config.toml
train_examples = 39062
n_mels = 40
input = "mfcc"
encoder_arch = "wavenet"
decoder_norm = "layernorm"
decoder_head_dim = 16
decoder_fused_qkv = false
decoder_inner_norm = false
decoder_positions = "rope"
decoder_cross_attention_every = 1
learning_rate = 0.0015
precondition_frequency = 16
max_precond_dim = 512
max_steps = 6600
adamw_weight_decay_other_params = 0
Rows from block 2 of the audio encoder of a small audio captioner, named by matrix and row number. Rows with one number belong to one channel. Each number is 128 + 24 x the weight over its row's rms, rounded and kept within 0 to 255. All counts start at 0. Numbers have three digits each.
After each channel's rows are labels from the 100 clips, of 14976, where the channel reaches its largest size: "loudest band" is the band of the loudest frequency at the time of the peak; "top examples" is what is common among them. Only what is clearly more common there than usual is listed. The data: synthesized solo parts of chorales (CocoChorales).
# filt: filter width-5 conv, dilation 4 (encoder.blocks.2.filt.weight, 192x192x5, each kernel summed), inputs 0-191
# gate: gate width-5 conv, dilation 4 (encoder.blocks.2.gate.weight, 192x192x5, each kernel summed), inputs 0-191
# out: residual pointwise conv (encoder.blocks.2.out.weight, 192x192x1, transposed), outputs 0-191

filt.78:138141138113068144160113127123130133134120107114147107127125143113155126138165125170143145112111134151151127103138107099166104123167096097141126145130149081108103132170146121127115093128115116098067128131126125097114165149118193126144105126165099153068127102100117098133069082144117110122142144126119114099096113146103116071127087104105121143131145139093114126143150149159067135136121101155113086114163109128153121100135098120109105109148175141137134106125146104156120163088105146126131133155142116123126099110142102071157125149115185168130090143118142107110131121138163147144
gate.78:152114147112128121108105122096116132141056105133134103108106100110127094155089071146094130102126110144087114101117107107122132145170147108134165140121110127160179136130107121130106090130074122165166131146119098150088154109113128126113116141110096111139118153111138182156125141131134103138108173160143087174119163118128144157100106117098135114117133136108100128143119071117211128137147092133087097099087119180139127116129067178119116134126110128126143126095136118114117124111110148113101114159147112146127115123156112141132111111153115154145105119159112134094120125141145110091
out.78:151125142110097160121169157165142126099124121122151098167136134126115102123179096129119151141121131177133147121125119149111116145148120118139148201141161160152139070112142133151101135134142137144163114132119129152121102144109130155110127198113116112101110139119125093157146135123102143128172163136190143136105119093121129176134088101101124154159125115125101185165144182112087128093132088100117132088110154130085152166108097148123106132132123122150149102163098095153125155101118112141163117142127115142114131119124118132158140136085138089109112141141090096118123163103153133149
loudest band: 500 to 1000 Hz
top examples: note E5; flute; note E4; note D4

filt.146:120127113122101170065147157174160134115105127094092114128081112057138133163117145104137093163102097114179119109110136137149120131104153125106118112163140138091131136145107079130143146106100163158155085100136126146112126153086148115092120128121145149137106139152083152147130169134133121150120099146134166138153157126114129129083082111141173095183130109122126113157130069126139141145098156137134136128104134116120105121150123173148133108157104108137131122126126119125102097176113169114132148091141130157125144117096100126158104109142093111125144159146171153094109147111134127121
gate.146:103138149141109133163145107099134123154118125134133180142145104150116150114107129126156165126154135154118137173134109135142167120134153094133149141133118099149146119132107153137145142146145109150134103153078115079112108107153121147091154170105150182072132106083117117118150116110155135151121123126131089113164110172144146085123147106113131163105106160118195100090124139146146144123099105116126141104110098153097146196122127108137088105124141190108129149139118094169121127084148097106126090156112155127146083121116122134098135102142198140119121120142107159124130126127125145134
out.146:093101114112146125102180120109186139141175124163139122131156128107114161160120194094177097188142119116164162118178125134149075106168120118139122107150155118141126114123132164133116154085122144105165144146132114148127116150152111138142100128124132155143135142126161132109129146138136188118170133187107148119100157148149097133130112196121133140144150116114111117139143097132122148122140123124132146127111119188113093120114154160096131120126158131096113124136139152138129099113117118160137125117143107146098130107127108102085093075129085115119128131122147144140101121101110073099
loudest band: 1000 to 2000 Hz
top examples: note D#5; trumpet; flute; note F5

filt.24:099116099136157133136136137154158161164135151135135158151111114158120098146112159145101173186181189150138147125141167136172127155145162148127101124151097115156109078135095165105166151113112133165165118165108133113120112140135129166117128167106136184138166163062130146132120122144123090121102143117128124158111132135160165136064138100144167113144105131124133143131166126129166136115111141125131122170134139139122103183093148123177132132113125140126126151116150104138134129073102125120146117165150174117137090126114163125141129112148150121142100091143119134147115139119128125126
gate.24:112110118140109173077148143127137132082133116077118123116108150087130159149139130132130075154119137115128114114093124159120129103118133105096164137118156149126177125101110097110131157106100160096165078108154107145145082167095127105119084142092117143124155169126084110136152175132140133123101141178131181098145160098139108134157129112122137155160181091158131110128120082123091119169111124139115097128137146172104109132152144120097116113112154148133123155127113124129139119114166116167159146134121103139135135078142096135130075142167108140124115160120147126121107112164123149139
out.24:133120144132113105157098089146114202152135127102105118176114139117148116164118168120111131166156151115146130088105106146111088138150130095177117129136132144131137078128093116144114097142115149106123111141083120080111127091119105164117156187126126120120129095111110140114110120166124147102096093100106096140174116141143183132116153090148134109118136089146140151128127146121098117142093106137134121131140177083072100130127118163094142094111105141125124108137125108121104102103112108103139116096123119134113161149118097104137126066157105111124094123108117118170121127098160091139
loudest band: 250 to 500 Hz
top examples: viola; note D#4

filt.121:132112123117138101110131137133114119081137149129141084114123116127093188105150140087119096068131097116085158104130149125094141109120113109104144127138152164108129157142160136146092162136107101144151114099169100164093117113116078103162112099123086071157143137179133141146139125106128134116156171141173132096134138128117115145139162148153076122111120125141104129094096089123117124147108119115122130123149148160112113096156129102126130088112143123134128095085108135123133111133117102147141147100127071109124186098136118160153094166102090138130184154133122137122162135146139103135
gate.121:134148117125139179117119148139143142075131111110094076104116083089144136104137119107099103103094090108131103075104138158134101126089089138116138144126174130131153127134131081133122122113103136117159115088166142120124094146120098135136148117108066104155150137134085109152137180115131153149127165174183156121132120116099095120121137098127090142068184085171110110087096127122135124149122163137103106109133126141128100108134144141105108119112111134127115127141104154126135094140148124144142143129151105124139159107147120135141127147117094159150133181111152119123099115165115082118
out.121:166106127147124096092136125126121147105108098156118172146126141112110161101130095098104091123123147104108123137199115146091148052115140138131140150111106162146104128101167121161124138134137144136150135149176126154130087110115110149141074117147150138096103118123155110150177090118161153145133141169100106121149109116170133124144138117088121144117181143121104207146152115104140119140115151103146146154147105132192102120135147086117150116122079106157136123106135121112126166117163146143148141100151149137105102124079116117127125154149140090111162119132124122133111121128119102138
loudest band: 250 to 500 Hz
top examples: viola; note D#4

filt.100:144176104135178106125115086126116102155102138113146133133081094137154096106143137121138097111123172080105147156120173174096120142135101133139123092140109154169166143171094121113126179095137090106117114101135159124120140123136116112158157131113135163116113117153126136112130104127065111121120102095175119118140138110162123162112151162135155148147128125166114138143140100141158134127134134079142160122166137139134135066099127146158104150114091119138109111131122162142083132140167134098124113115121133114106109150137145133098171122111100154080127116181127131181116150133113089117
gate.100:109171113094118148132146139093146141161134099128120148087144129141165106124108104098125117109146152084145162154115117135120102127141082106105133104104151123186191086142073131149134143102126128124134105137105112120152145088161080100138134118075097146101129119149097130106168126126125128181150095141100137138153170118145129090112123146142127131093107163162130144134113128120176101091070099134144111136142081183110118149097123137132131117122108115114130117168097143141134131065174157122146095164133147146133104127130165161102137113144152133134140108145133145141117156145112112137
out.100:174115164120150153124147122152097132122099127112074154155082176135141115091153128130163092127104124120107123161088152107079129165126111112131117109136135134127163133144132144127133136112110085112105157115127156124110132083114116063121102127105146125130127115138136175108178123117096146142111119094104154165139146097124099131089156113162087131099141106172109138158104136133151112120162106126120148116116157153137128133148105139141111100145149109142157138167148108156122096114127165155141063137139106132124145118130154102134125068117095123124167076096106112120171095102141083114
loudest band: 500 to 1000 Hz
top examples: trumpet; note F5; note G5; note D#5

filt.117:128133121091153113119131101111123155129172122155094121141122144126109150142125156114129156135131159090099142142132155124142133107147118136148113112159141147144142132166054159122119157105133096159141072123117147137086126109135130112141182172109128160147112080118143121087186118140126099158122087124123125143118128129140121137116103157098122132079101133149170152121131085127113110110139150120165148100096102151158111107117126112148170113155122141053162078161125175183101109137159112144125071141143129103126122188106124127124167124124130133100138119147127153145119136107111152131
gate.117:081118148146060158139153136147160144118090122107142171124170119134086137147144122146141131118166122106153139133162147151125083141131149173129098131160143125165122123160140165105192118125142139155138116109135097111174125126124140168121176093116138139132135136145131161164140119135146138110117123138138137126172171125166123123094174134142144146139138170135117097147146143142127152130136173129096155148127140176126113161113135072171125145102109110123106168126154085086124110165108106143135184139086188113112138090113158132101134147171100122146108123142130125131138111126131125119
out.117:118153133112169139113166109144130131116130132077125113113164137120127090093168146138097153141144138100123164097141127150125143166123109106140175122128095161112121121155161136107103161105137134092133148148136119125106076109132109094136138109132152124131108142118101147126159124119106083102111147117096121129165142158127133159131126131139150125162177105112152093157077155147147149147139126140142146126149140153129170112109110123140099157117141109156138102137090173127094142100160175116181115173120187124144177125117127097124152092109129080090108106075100132150126121071116132096
loudest band: 500 to 1000 Hz
top examples: violin; note D#5; note C#5

filt.148:118123131073133125139124127105122132144146140100127153129115097104134116120080089134178115129128115124120146145144117147130124182155120168132143112124094112115161119158113139149145096121163095155133097111131128108078117066088099096119144154121159172143124122091110127087117165134088145134103099121144138119136126149140121139133155099123147173119095110110101114092093115155163154149140114111107167097102174174122157141151104130120113121116097141084147123160098153130082168106111105154127093130126109121106098177125107152073151159125138140060132099140116133130159127129127146153
gate.148:145119125168139132193087101116123131119131189121152126195136127146092130162107141105125121154116134163126117144131101165106122130161145132177153145126098149104134154107122106089073109140129150122106176172066113148167117130119142144117129082114168121107152157142167121133154116111158144125124137113123121116125114150146112147130118144134123118092123101122143152093173198127114157145150175101134127124156129106100082146161154094153168134123119120161136132112143121110139157127072135133125116137099144128154090115138106145111127121158122150148121117107152113116155084125087161143
out.148:090186115135122107129171083107123176135130123101118162127110101144105158130113110101127153116176130150094083147095140097119126095120160164099139081101141103147108137120083159155138126143166100158144126169134153106156147131129134098141136163124134125118145148152140133062104094131123137105123182119096161113115071110144145113179120152148134132148147090117161129117144113100144081150150182139148121098124110111120138145136136152084145139152143140060131142108130093098121139121139131122111124147148152143111154130086110121147138140105111157117106139141095157125110100092137139117
loudest band: 500 to 1000 Hz
top examples: note F5; note D#5

filt.139:157121131151121112146147075181127112138122168131104172165127107092101117135153156075108152138115135164115121160116146154118122099134153138166113122155104150151150196161096153141122167126150152127140159147093137140139106128140163125127143100091158114139151147191133153137119144118147104112152119093153142127137153160164127185123127163156153125123115122178132113136102088080161154152136167110116163150123189138097121106106133133149138113116098108083114144098171142137097125140120121104148133109119156118128140117101128133119117071157099118131142113158122134116124157147103117104
gate.139:136110109101127105106092162123119114161118141128082119113138135101099111158153119088132130142123127133149093117119073107133079153127116105125143150111134109114149165110120092135160136132139151093123148157129151175149159131094130117097105124090110103116111118165095136148129104142159123173155171106124119138139176132095166189147107113094139128118121131116132104159114090087133081096119124106135104150132085169101132082095093181141092123168115122141121137105135125123084127137121162112114113125085129133092135134124152110148126113143098140180110127132154143117108138137157190087
out.139:164166119150172112115113116138123104114121112132149120126153178124132150113101178133136115194135132120151151119144146085129151091150144131134118118131103129146117126099165110132094106127146092124101107128101119111143127124141124127118117133075190136162108113149142117099113140089142124153169131136150130146136179142139140143182166127105176131152123126115150125098110116103158117138146155100113115133132113152111118111121106159136165091077185188111181159117127104140156111154105150157080127111121090120114112145136118171086138152118123129152131110148159128119104155137073172126
loudest band: 250 to 500 Hz
top examples: note A3; cello

filt.76:125125153096181118111162126127144141117134054141159131081113119117174147109124121116114131137192106098123153148108169118115152164099111114118097085121106163137128110170132147162125154082134112141174100100149106083113134122120097150153120127144092184118079095081115117128113126124118131114160126172130129139130141165154137119131158145098095166121111134137146081151091140128145096105087106137128135155139130102145127121113121147120099111109137127138098125171112160127107131104158110143149104112159115126124166091127130108125146075143131124091143149115090102130146155137133079146
gate.76:122139129114145118129156135132150125152110104146130124102094114136114130158115118122101126157173156106097121144147150134125132175130127139121069110127099122166136141141071124130139164111189104131114124107155164107109114112112119158141150144101122135101111116128112138111162120108132108118133116124130078134177169166135144150105138158115161156147109158151181105149130108076154112111070129155136177145131126152116161116097100159155108165097119086177118106134119152164127157093136124105137111132089156110123154105132132131112158087138159106095151095176146117130145194145130107114
out.76:148155144154110136155092104120118132146143125124097110135087132066104150109143067142125124099145133121139118132120143124134108151119097105120126139153113171146109135150178155141168157116134087127133099108125160150088166138156128174166153133139109139102112163131125110094132145137107157170135107150143137139138125173142150143150133095144179112124153165143151081135158173140123120125168126151115095123144173161155153147115115113133099100137115115126117103128095130112123077104106119156167113124133156114148104119138123107137126117194076116159135161097108138130153109143170140191
loudest band: 500 to 1000 Hz
top examples: trumpet; note F5; note D#5

filt.184:155102107119131103140140127122138131148082125133160142149127096143137147102117132110132120145163098124083094101179154095101141106191090123156137118102108156162109132117107139141108129163159147143132136136119114117115091103073152140171113188145134151136094139118091165051098127103154122091133154098154126100145145094181151138152129105099111137171085153122119126134109125155134148167140082126112110143129114120127173104103106134094095128125122134166105144159141142136106130129110094107145121126122130136112154139115082122122142115119164119085138064128148116150099144133118117116
gate.184:116131155152137129124120147151096103129165129104147134136079121127152141160137134147155111089137152133140121144123149149116132153100134122143138103123097114060140159142166118114124122121153112124149132120155141132138134167126184123105113083122146127151167117116169062149170124148100133095141143114129164128092079160130148156136143148133143130140143092141132125129111098131111172132145184124165176059137150093131106105143136093151138115088141182123084129105133114151130126139130159097123096107148099131156108136136134122131119150163143125159147167149131095146117107172136141200
out.184:132111128118198122161108124144109149115134109136192142159124123113110158098136131143139172117107104143113149100074125121110133106131147131136124119150154112114136146081151089169150147113103140113134136153077100093147151101136158162122187149150077158117105122161150114125110129164137132096124110131087123123147102154116126090123100099147134119125124130122137157106154144143133135118084114167098111162130125117143162142180165168115156147157137132119131151137120135106103124103139165096124139090114094074085125139143114097158169153112142130109140158132100159108166159095136159110
loudest band: 500 to 1000 Hz
top examples: note C4; note A#3; note C#4; note C5

filt.3:178160133093121128149114145115126122104117124096121100079118143114156159107129102127152089116097118106126120131125101136110095131122088102091150125110174136140174140144124138154098101144116107114128126106146146091112095098113094125113107165138116123073116133123085140110120156140069140108135107145139163124088136104137094082159159146122080136095129111129090114147113152184144114141171081130122084112110104129134122071145104157120095118133120133125158106172087155119146161088177116115093112124130119155112104130129113118117157155093121164111120141153109155126104114108115111091
gate.3:116076121125123101097128178160157140175123131156075107145144131114114138136133146126123144145166141095107118118119108141151114161101176145116127098194101083118086151141117135113171119163127118190113080152123132122114121128088131127101139134131083087163118157116135157165118100128143089113143141121155125147102144134131188190130104098128175099170096139118101085136127117115138104137118154117138132104125146162124133101157098142154119124124131128109121100107142138136173118133124146122115185099111143125080156121151139150121137110121130134143112114143114148127104172113136159090
out.3:106154158077110162110137138134075107163159119188100120150137102144120160102135058113121137096135128168091078147143121130124184121132119127105093167143106118123152112105124083168173124127129137142125117081149134124171118101173109128114131168172132115176109112153112144107136155101110151132130091132116134096110108145140117109124103130094146141138122095141138162107090139151152148132169091105131129133093091136098107086120093135098114134117150099113131126134108164102124143165157106120139070155128130148143131099151138141122135151119139106110090115111109136146167117123153131131
loudest band: 250 to 500 Hz
top examples: horn; tuba; note B4

filt.34:115134121109148098093133100102136156102135143146145174152136080094112108102142106145096136126167144109137107133091137138131123138175138138109120102127117108138122090155125158157109157177108082151110109135133125142107147082143148121126103106103138098155083080115081152118133108093133114119117128134152123122158154117122134142138138082156121113091116169185135111138114111127179093152134135159128135137138136110096099091087123125065123127178074164092130121128118145142116103137093118148151095152123139080111111146110111126122139121123113123146155182173115170170122147148129116103
gate.34:127106121117143120075086149152162133085158133112116125122137099120100127149120166113091142140126137126128104107104105133118125129086157141136135161176105130135138147069121102161128118135135153135159083138128111163098134108134095078102131130123127130130121168093131145058120131125097144198130108122137146148138093104128130125121107125148140128147121096147126093142127110125135130113137149177110155155117122089150084110092113128089124144162105142136138111106142114141120102138095150161078121113129100131120127114068104100096102108141142119120145085104199167090075142123132153101
out.34:141128109131148131113134102114150130114137102108116149140143124083160156110120122182150139092124119098140125153165121115152130120130139119146119087115088171101137143131150101109123123096076057126129114148163175084090158093089120134144164099108164138153099152087107144136100125146152115119117198123140129123104144120107123113110135147084122161112123115133124138128176084106132122107145107199132117146118105103125079135140205121120143125139136087096105143153143138152108107127105142155101112135140167113167154123135129147111163111129124124129142118113188115115143156128113142131
loudest band: 250 to 500 Hz
top examples: tuba; note A#3; note A3; note G3

filt.32:089144130151134134149142140126144115101182145127110156141097086131126122120146126134077129144133130124075147129099146143106131164133157119158114139144105156168178126135102139102135137111105120099163100081089122133149108111122135138117171156112136153127141159125123156065155112105105137130087111103125146149135158126116144133090183110122114177115103097178110096128149108160183179112127128125108126124130112118121113146109122126117121167093097180056114153125117150151123108102102111098098096156129141139160099124123154135088113125170147125126127085158118128138087131118154115144
gate.32:173108110139110127082125124134127116173123166128127073114109157122152093104125158097155133152125144131151125096151171129135119147158129086117126135096125136147100101096114126127088152123107136117136150131174148163133134138116159144156132163148119106140084132111121158111156128153117149106151141097139110170143136137111175173131102131123100080153083129129132116181108100114153149085117121138129143118102069111145118048124144147105138132136133104123121108124144162131096126100165156084148107108148103123118143158136128118138156099094102136134105121168097125131129185123153131069
out.32:112160148165166138100173115128115106096116137126147130146111116148118102140105108134158115126076093100140110135130126132144155110140144128105103074093084120130093141155108131158143142118133116120165100098096103144165104121163145097114096115135133175156156165126156139093144121127163129099099133122123073128160130120102101122129146146123153133089127145154094117113139149121167147116108166109135115148163197119096065140109127131170128104136109104096151116119121103127091137125127130109142125119097160132171138136107126116162129095092125176118176159066141126111121112085138147119
loudest band: 250 to 500 Hz
top examples: note A3; note C4; note B3

filt.16:094107131144110125106158085165129178149118095094112105135112082076116140139160116173164114130161150109139087117157136147135145161158105153108089164103107146112086119149149126114140100166153117101100140129151141110087117141136132131118111146128124097124120118097120146165134095114097118084130129113143143112099122102110167146172165109128113134122115167138089127124104126120101145129165109120122135101134142134135167080169121141124107135122142094145145166159159120110115169119172102141099137143106101082065159128100151109111175137109098143097097124121106122111114119123178143123
gate.16:167152123124146118142129151141100142094128133176122153149147119100129161106100130140060129134157123128119169104161169122112130141142147155149129101111101084171113136087115117124118158122092108147176098136109132140115155130120127142131179139117098145120116134135098137087105121117139077108105144110130105121121173124104187137091114093121134134101128154109132139126117085118135115159104109139084124183129128110139120170126144132128142116151121100155110098097193119131124130117092122098132076152122146134103202140145156127165122061139119123105144156142120159120119158128141097113
out.16:117105131095122142099115130128117087171150087118123138134130123130123144113141100101140100101147121185157116140132166132152116154124164115117114135157161084147137124108144135130127167161127163152122159116134156104154172154130082099144127119167126173126136077150117179123131111103135178141117134151120179120111106129110091154095121106116130146158133124096113150185098100168103120117121120128134167131116149104136183090140145141153104167146114129151152117140156142143118148140147081108146174151118106072115156185118127129142135139109113129146152139112158167104171105145125142162
loudest band: 500 to 1000 Hz
top examples: note D#5; note F5; flute

filt.49:153149136112122112134122127152098130142100143128132095109123126130136094159105116125104099149121080158160144084130106128131113092126127124167126145112156110118110125063148120110153126137105175098121150139130119152138145119117158166070124068158137107153097164144162150167116145132101145133146169109119110128149143149126113103115099147148083141122158131118098159124130142087108187130129124153131123071113139108072152157125127165103147112133146142153109128071162090135116161160116160130075155149081157169110119146116138131112128160152127104128121126130150170122158107115101117098
gate.49:056155126134140105140151136121159098140101117119119123159134136127119117165109109178091132125127121137138115108113089114140098119115103136176105097137135108174164145139114099165130158160167141139099076106171131131081158103143145137072144126109137113119094160105111151107110142113091160113154124106117152121136158132163129117109108179128116140154125116115129152125083146149144177126097158139077142126123159136078167128129123145136124093155078141108138155117137124144085134138158149126089165156143116169118154135113147089111132156127125108143112088136145140108130102152120144074
out.49:141106091159160136142111160097140172115117108091139141128116149102139147198152090116111109138154088146125122131139109112129140122110131116111090139096123137107170136103156145097137101120150119164065117142140120134139126142128129110154139134153134114152105151102146156072117099100139138120140146131110142094162080165144125193114143158148119150119142164089120144091148153097097129134124100121112168129143064112112101113151105135159095147142130175098109128157124109125152143144097126132163154174140125187149122098127143170128118130176119158097130117093124089134124147144142134127
loudest band: 500 to 1000 Hz
top examples: note D#5; note C#5

filt.178:136127161091105145120117140152180164083108120124109112141135102058149100169144074088169084149139130117142123103134105110130123121136149157137119134144141107112162177135143114147085099114134159140121090112129124143146114107061157119115144135132144138159117150141116167094111108150087197157138138111136159150119135096143151162182113132105111120138119131143117105175146123170147140093141127149130086165114123103153148125154143142104134102142123143097135139122113132101098144150094170117056132118124142134086108130101136097109131139121126115136134117153150171158115120120124138127
gate.178:112120134141168114171114156110134146124122134142109096143161172134121106105090128109078125097111078131124095115118131097128152161121127143160175094126137115131130130108128099136126156152094123116154140172109110154116161125127100119095126160122111071091155107105112168153080113128108122174115150124133130155101099089093184153128123105129105126122151123093103137143107114175137135150136132183136176159142138151111094139136102104102133105123119127092150141108156155106127153086144151133124098170144124110171168181129159142151115138130190156138129146115116130134120102140138123089
out.178:125140076124112102141091128107109095122076128114139151169094125136124136145141130148151107140105112142129123162117133120161073115090133189138175105100142136134136117106116136126086148130146107122167101116130076141146158159138081149090159090080178103148110101142141150125083143132074141070121119116104129096125134137115145136142130168113111126120180101131165117167135142173133096111144133162144098132135113126136122126109136152114129133141151142141109105140130119121091122196151118118133102137108111124106158112171112079181152131119105153124124128111115132113132116171113137090
loudest band: 1000 to 2000 Hz
top examples: flute; note D5; note C5