python train.py --model="audio captioner" --dataset="synthesized solo parts of chorales (CocoChorales)" --train_examples=39062 --n_mels=40 --hop_length=160 --input="mfcc" --spec_augment=false --win_length=512 --tokenizer="word" --vocab_size=56 --encoder_arch="wavenet" --encoder_norm="batchnorm" --encoder_depths=[8] --encoder_kernel_size=5 --encoder_stem="single" --encoder_widths=[192] --fusion="cross_attention" --label_smoothing=0.05 --decoder_width=256 --decoder_layers=8 --decoder_norm="layernorm" --decoder_norm_position="pre" --decoder_activation="geglu" --decoder_mlp_ratio=4 --decoder_head_dim=16 --decoder_fused_qkv=false --decoder_bias="all" --decoder_qk_norm=false --decoder_parallel_block=false --decoder_dropout=0.05 --decoder_inner_norm=false --decoder_positions="rope" --decoder_cross_attention_every=1 --decoder_tie_embeddings=false --init="kaiming_normal" --residual_init="none" --optimizer="soap" --beta2=0.95 --lr=0.0015 --beta1=0.9 --shampoo_beta=0.95 --eps=1e-08 --precondition_frequency=16 --max_precond_dim=512 --one_sided=true --adamw_lr_other_params=0.0016 --steps=6600 --batch_size=128 --epochs=21.6 --lr_schedule="cosine" --final_lr_fraction=0.05 --warmup_steps=660 --weight_decay=0.2 --adamw_weight_decay_other_params=0
Rows from block 5 of the text decoder of a small audio captioner, named by matrix and row number. Rows with one number belong to one neuron. Each number is 500 + 40 x the weight over its row's rms, rounded and kept within 0 to 999. All counts start at 0. Numbers have three digits each. After the name is the row's rms in percent of the matrix's.
After each neuron's rows are labels from the 100 texts, of 14976, where the neuron reaches its largest size: "fires on" is the input token at the peak. Only what is clearly more common there than usual is listed. The data: synthesized solo parts of chorales (CocoChorales).
# gate: MLP gate (decoder.blocks.5.mlp.gate.weight, 1024x256), inputs 0-85
# fc1: MLP up (decoder.blocks.5.mlp.fc1.weight, 1024x256), inputs 0-85
# fc2: MLP down (decoder.blocks.5.mlp.fc2.weight, 256x1024, transposed), outputs 0-85

gate.108 106:448482448498526501507533509548504532534524474505574529502500547480549504497599484450571551523483545510525479511575551509486482480507418498531493535509479513583474453566422551520499499496427497498505443484421543500492452378495463452519505513541482506507534475
fc1.108 107:471521507551523513532467531476550447458486511463514490495496430457489521435474536466532466519523526469532441515519414530486468486484522465470454490561527521533464436507522470449391540449517424491503500443504484552458571499453492515510474416424517463568444477
fc2.108 103:511439476551552488515502436543490509464471476507502498499585413421554522456416492456514499587512480513489522493491513468417504503482578522468494514517497519436466454520500496461493506439610488500494553465484535592467553496470451502570422435544520492558459503
fires on: "4"; ":"

gate.105 118:431550516452464465487502486461505502538557538509485497476482526480429553463501513505477508496552465506470503496495568564587513492501496527506511463528441508487454474480516538468463543558496444438454385515554452520493430472564521541532561488548506528467452547
fc1.105 134:529461431489535542503444546521502447428378465470509470542515522518550467529482488493532492492473530517529489542474458434476472449579500492570484539392574498505540535467471476553514434383553572550535544503444514566469583495430468526497529495459474480448503493
fc2.105 106:472528435492510534479520506555505544546419504452466514514489469519471526537555533536477513536489522536469482533475432449410497493527507514527564498473520524562557491517491376511449477422511558533534485472540502518477524457499494494511507529477475582479583471
fires on: "g"

gate.24 107:488569566433460415506491566490454513499630506521527439513461446471502529477533535528451497488500553545453543523549528550461455444508468514491520482475500595505485471515566480489485623556538457445476448490554499437479554546553460452524530498453496548410495487
fc1.24 105:494452524450477510511493468480496455571567556573489433468492446497473504580518428508513508489544529602486502466450485584531541456514504519457540500442450521451485441472537559497599543531518442468469441563537475406505467514513456528506502512528565516486470520
fc2.24 096:471572508512555472513495471434438509503546544495450527536401542497560413489422513552535493403498490454469492475569545566580481496476474519521522466470467452436495521520514512457454518534482418494474500474485481539536466489544451487486453501542518496556457497
fires on: "g"; "a"

gate.184 093:542537523478493464506483489515461469519549473476464565473436497428420508436442463503499476512521459593457493472477435490473495513444503560509501492601477481527491496453467565507450537512469521542518486512453520514504528499523454522565390465563534452553468530
fc1.184 095:528533582498452475546504489438519521519507502455520455488485499491523557542465534490548531452524518515512552620476512543515538434478518441484541475539418512456391519505451492524511523492502466462431514486571490480531486469541534568508505523447444519511500523
fc2.184 098:530502516525536508503539466499585492557619598483540480473423503524508436431460537515510487458496556464542497471552593527551447503514494495489497464502495429452478511535499566497504505551474441484501465540494455497534460463489452524519486534434556482464440477
fires on: "g"; "a"

gate.739 089:562489441528425475478460516531448517468449440565514546500515469576487480454491451468482457478540513485508512478509440480493438501506476506529446504512522572462533451568478544500461484443495464530524526498544563490516590586463520464522496531496513523470445508
fc1.739 091:459547524557521420515516529543493519454568441486533531479494475497527517511482466506528559521503493601501482502536423445479521514520502468463497495567511488436457367516533470504456511452531445466488534506466549565507487511506539481526538467535500462478507492
fc2.739 095:487506493521441407529457388509543472493494490528539525522576526473381455496533537564572554489483537455524498452462529560555487453544515499492475453475514528480411426448460475506565555523506507412517490488471524545525533527536507431456559524569491442469487454
fires on: "4"; "f4"; "e4"; "a4"

gate.59 119:434535593433465488533458489494455510527657541500505507501505491492451528487547416533438523525464502570474520477542561540540506498529474550499498497540411533504455473558530550426482578594493442464442421499558417462521426478533507503558518513519543500484464507
fc1.59 131:450518575457492478533511448456453475577609532497521493479504483451534548535504493497475547510482447506472486487545531522586520496491483544491466473519423528520423458521539548503462520576469447473415401499522449505500423496509466477519470537541509541536422538
fc2.59 106:531448531505500474547450488472480531464595515526558497534481480523481524509453493463396469487567477442469430450504566553563528493519472514516488496487478440434458511543463589492527513575472444481517553568514518481549472534491517504533488450553517465517416510
fires on: "g"

gate.341 097:538515537454465588527512523517533494483474480483480498452465492467462485536558513495484569486557574493544466449531419522492482507513455529525473474491553464489511543528471538470507469487472474448488475461534520511497582503507533482463453462500461514505474473
fc1.341 101:492451478449451463495540495487543537515561504516497543459407499517544476552564519473406475460482486509535562502469489455574490535513503432515439444515477492455458410572490539534512484472508519446435491507491497480430464510500442433450531463508517485504486449
fc2.341 105:455512492477470487498472437494433474430548542517501521488503523594446501561492520518547521357554529468515544510521459492531392477425462533476533532487517495580547518449510511541480487528453476554539565522476539462514499480455491532468510538488518521478551478
fires on: "4"; "c4"; "e4"

gate.553 109:484566487538534544483464462398505483540589506472463492441551574473448572526447474511505480513496492477458470445537545457596496479473518479526559514549398499493433481554462537449526538532550539555511408437436502492529481507501513489518513554516628506467505501
fc1.553 115:529446455501419556468499566507497457472504512502484442580513567502510467560467460480497501483526528485518495484522464501400493459550535587506518482495513493426487459491467479556545479487508537493542616526448508483472501461505515533540480505545399531552510511
fc2.553 115:546492486508536520493469530492492535584444495490489353522515522470484461541500516591514467500503529487538530490517465510446564503499497445479498547468545496550476405507539443495496519400519526512532510485526534522462483562551497574523490514517473522473580536
fires on: "g"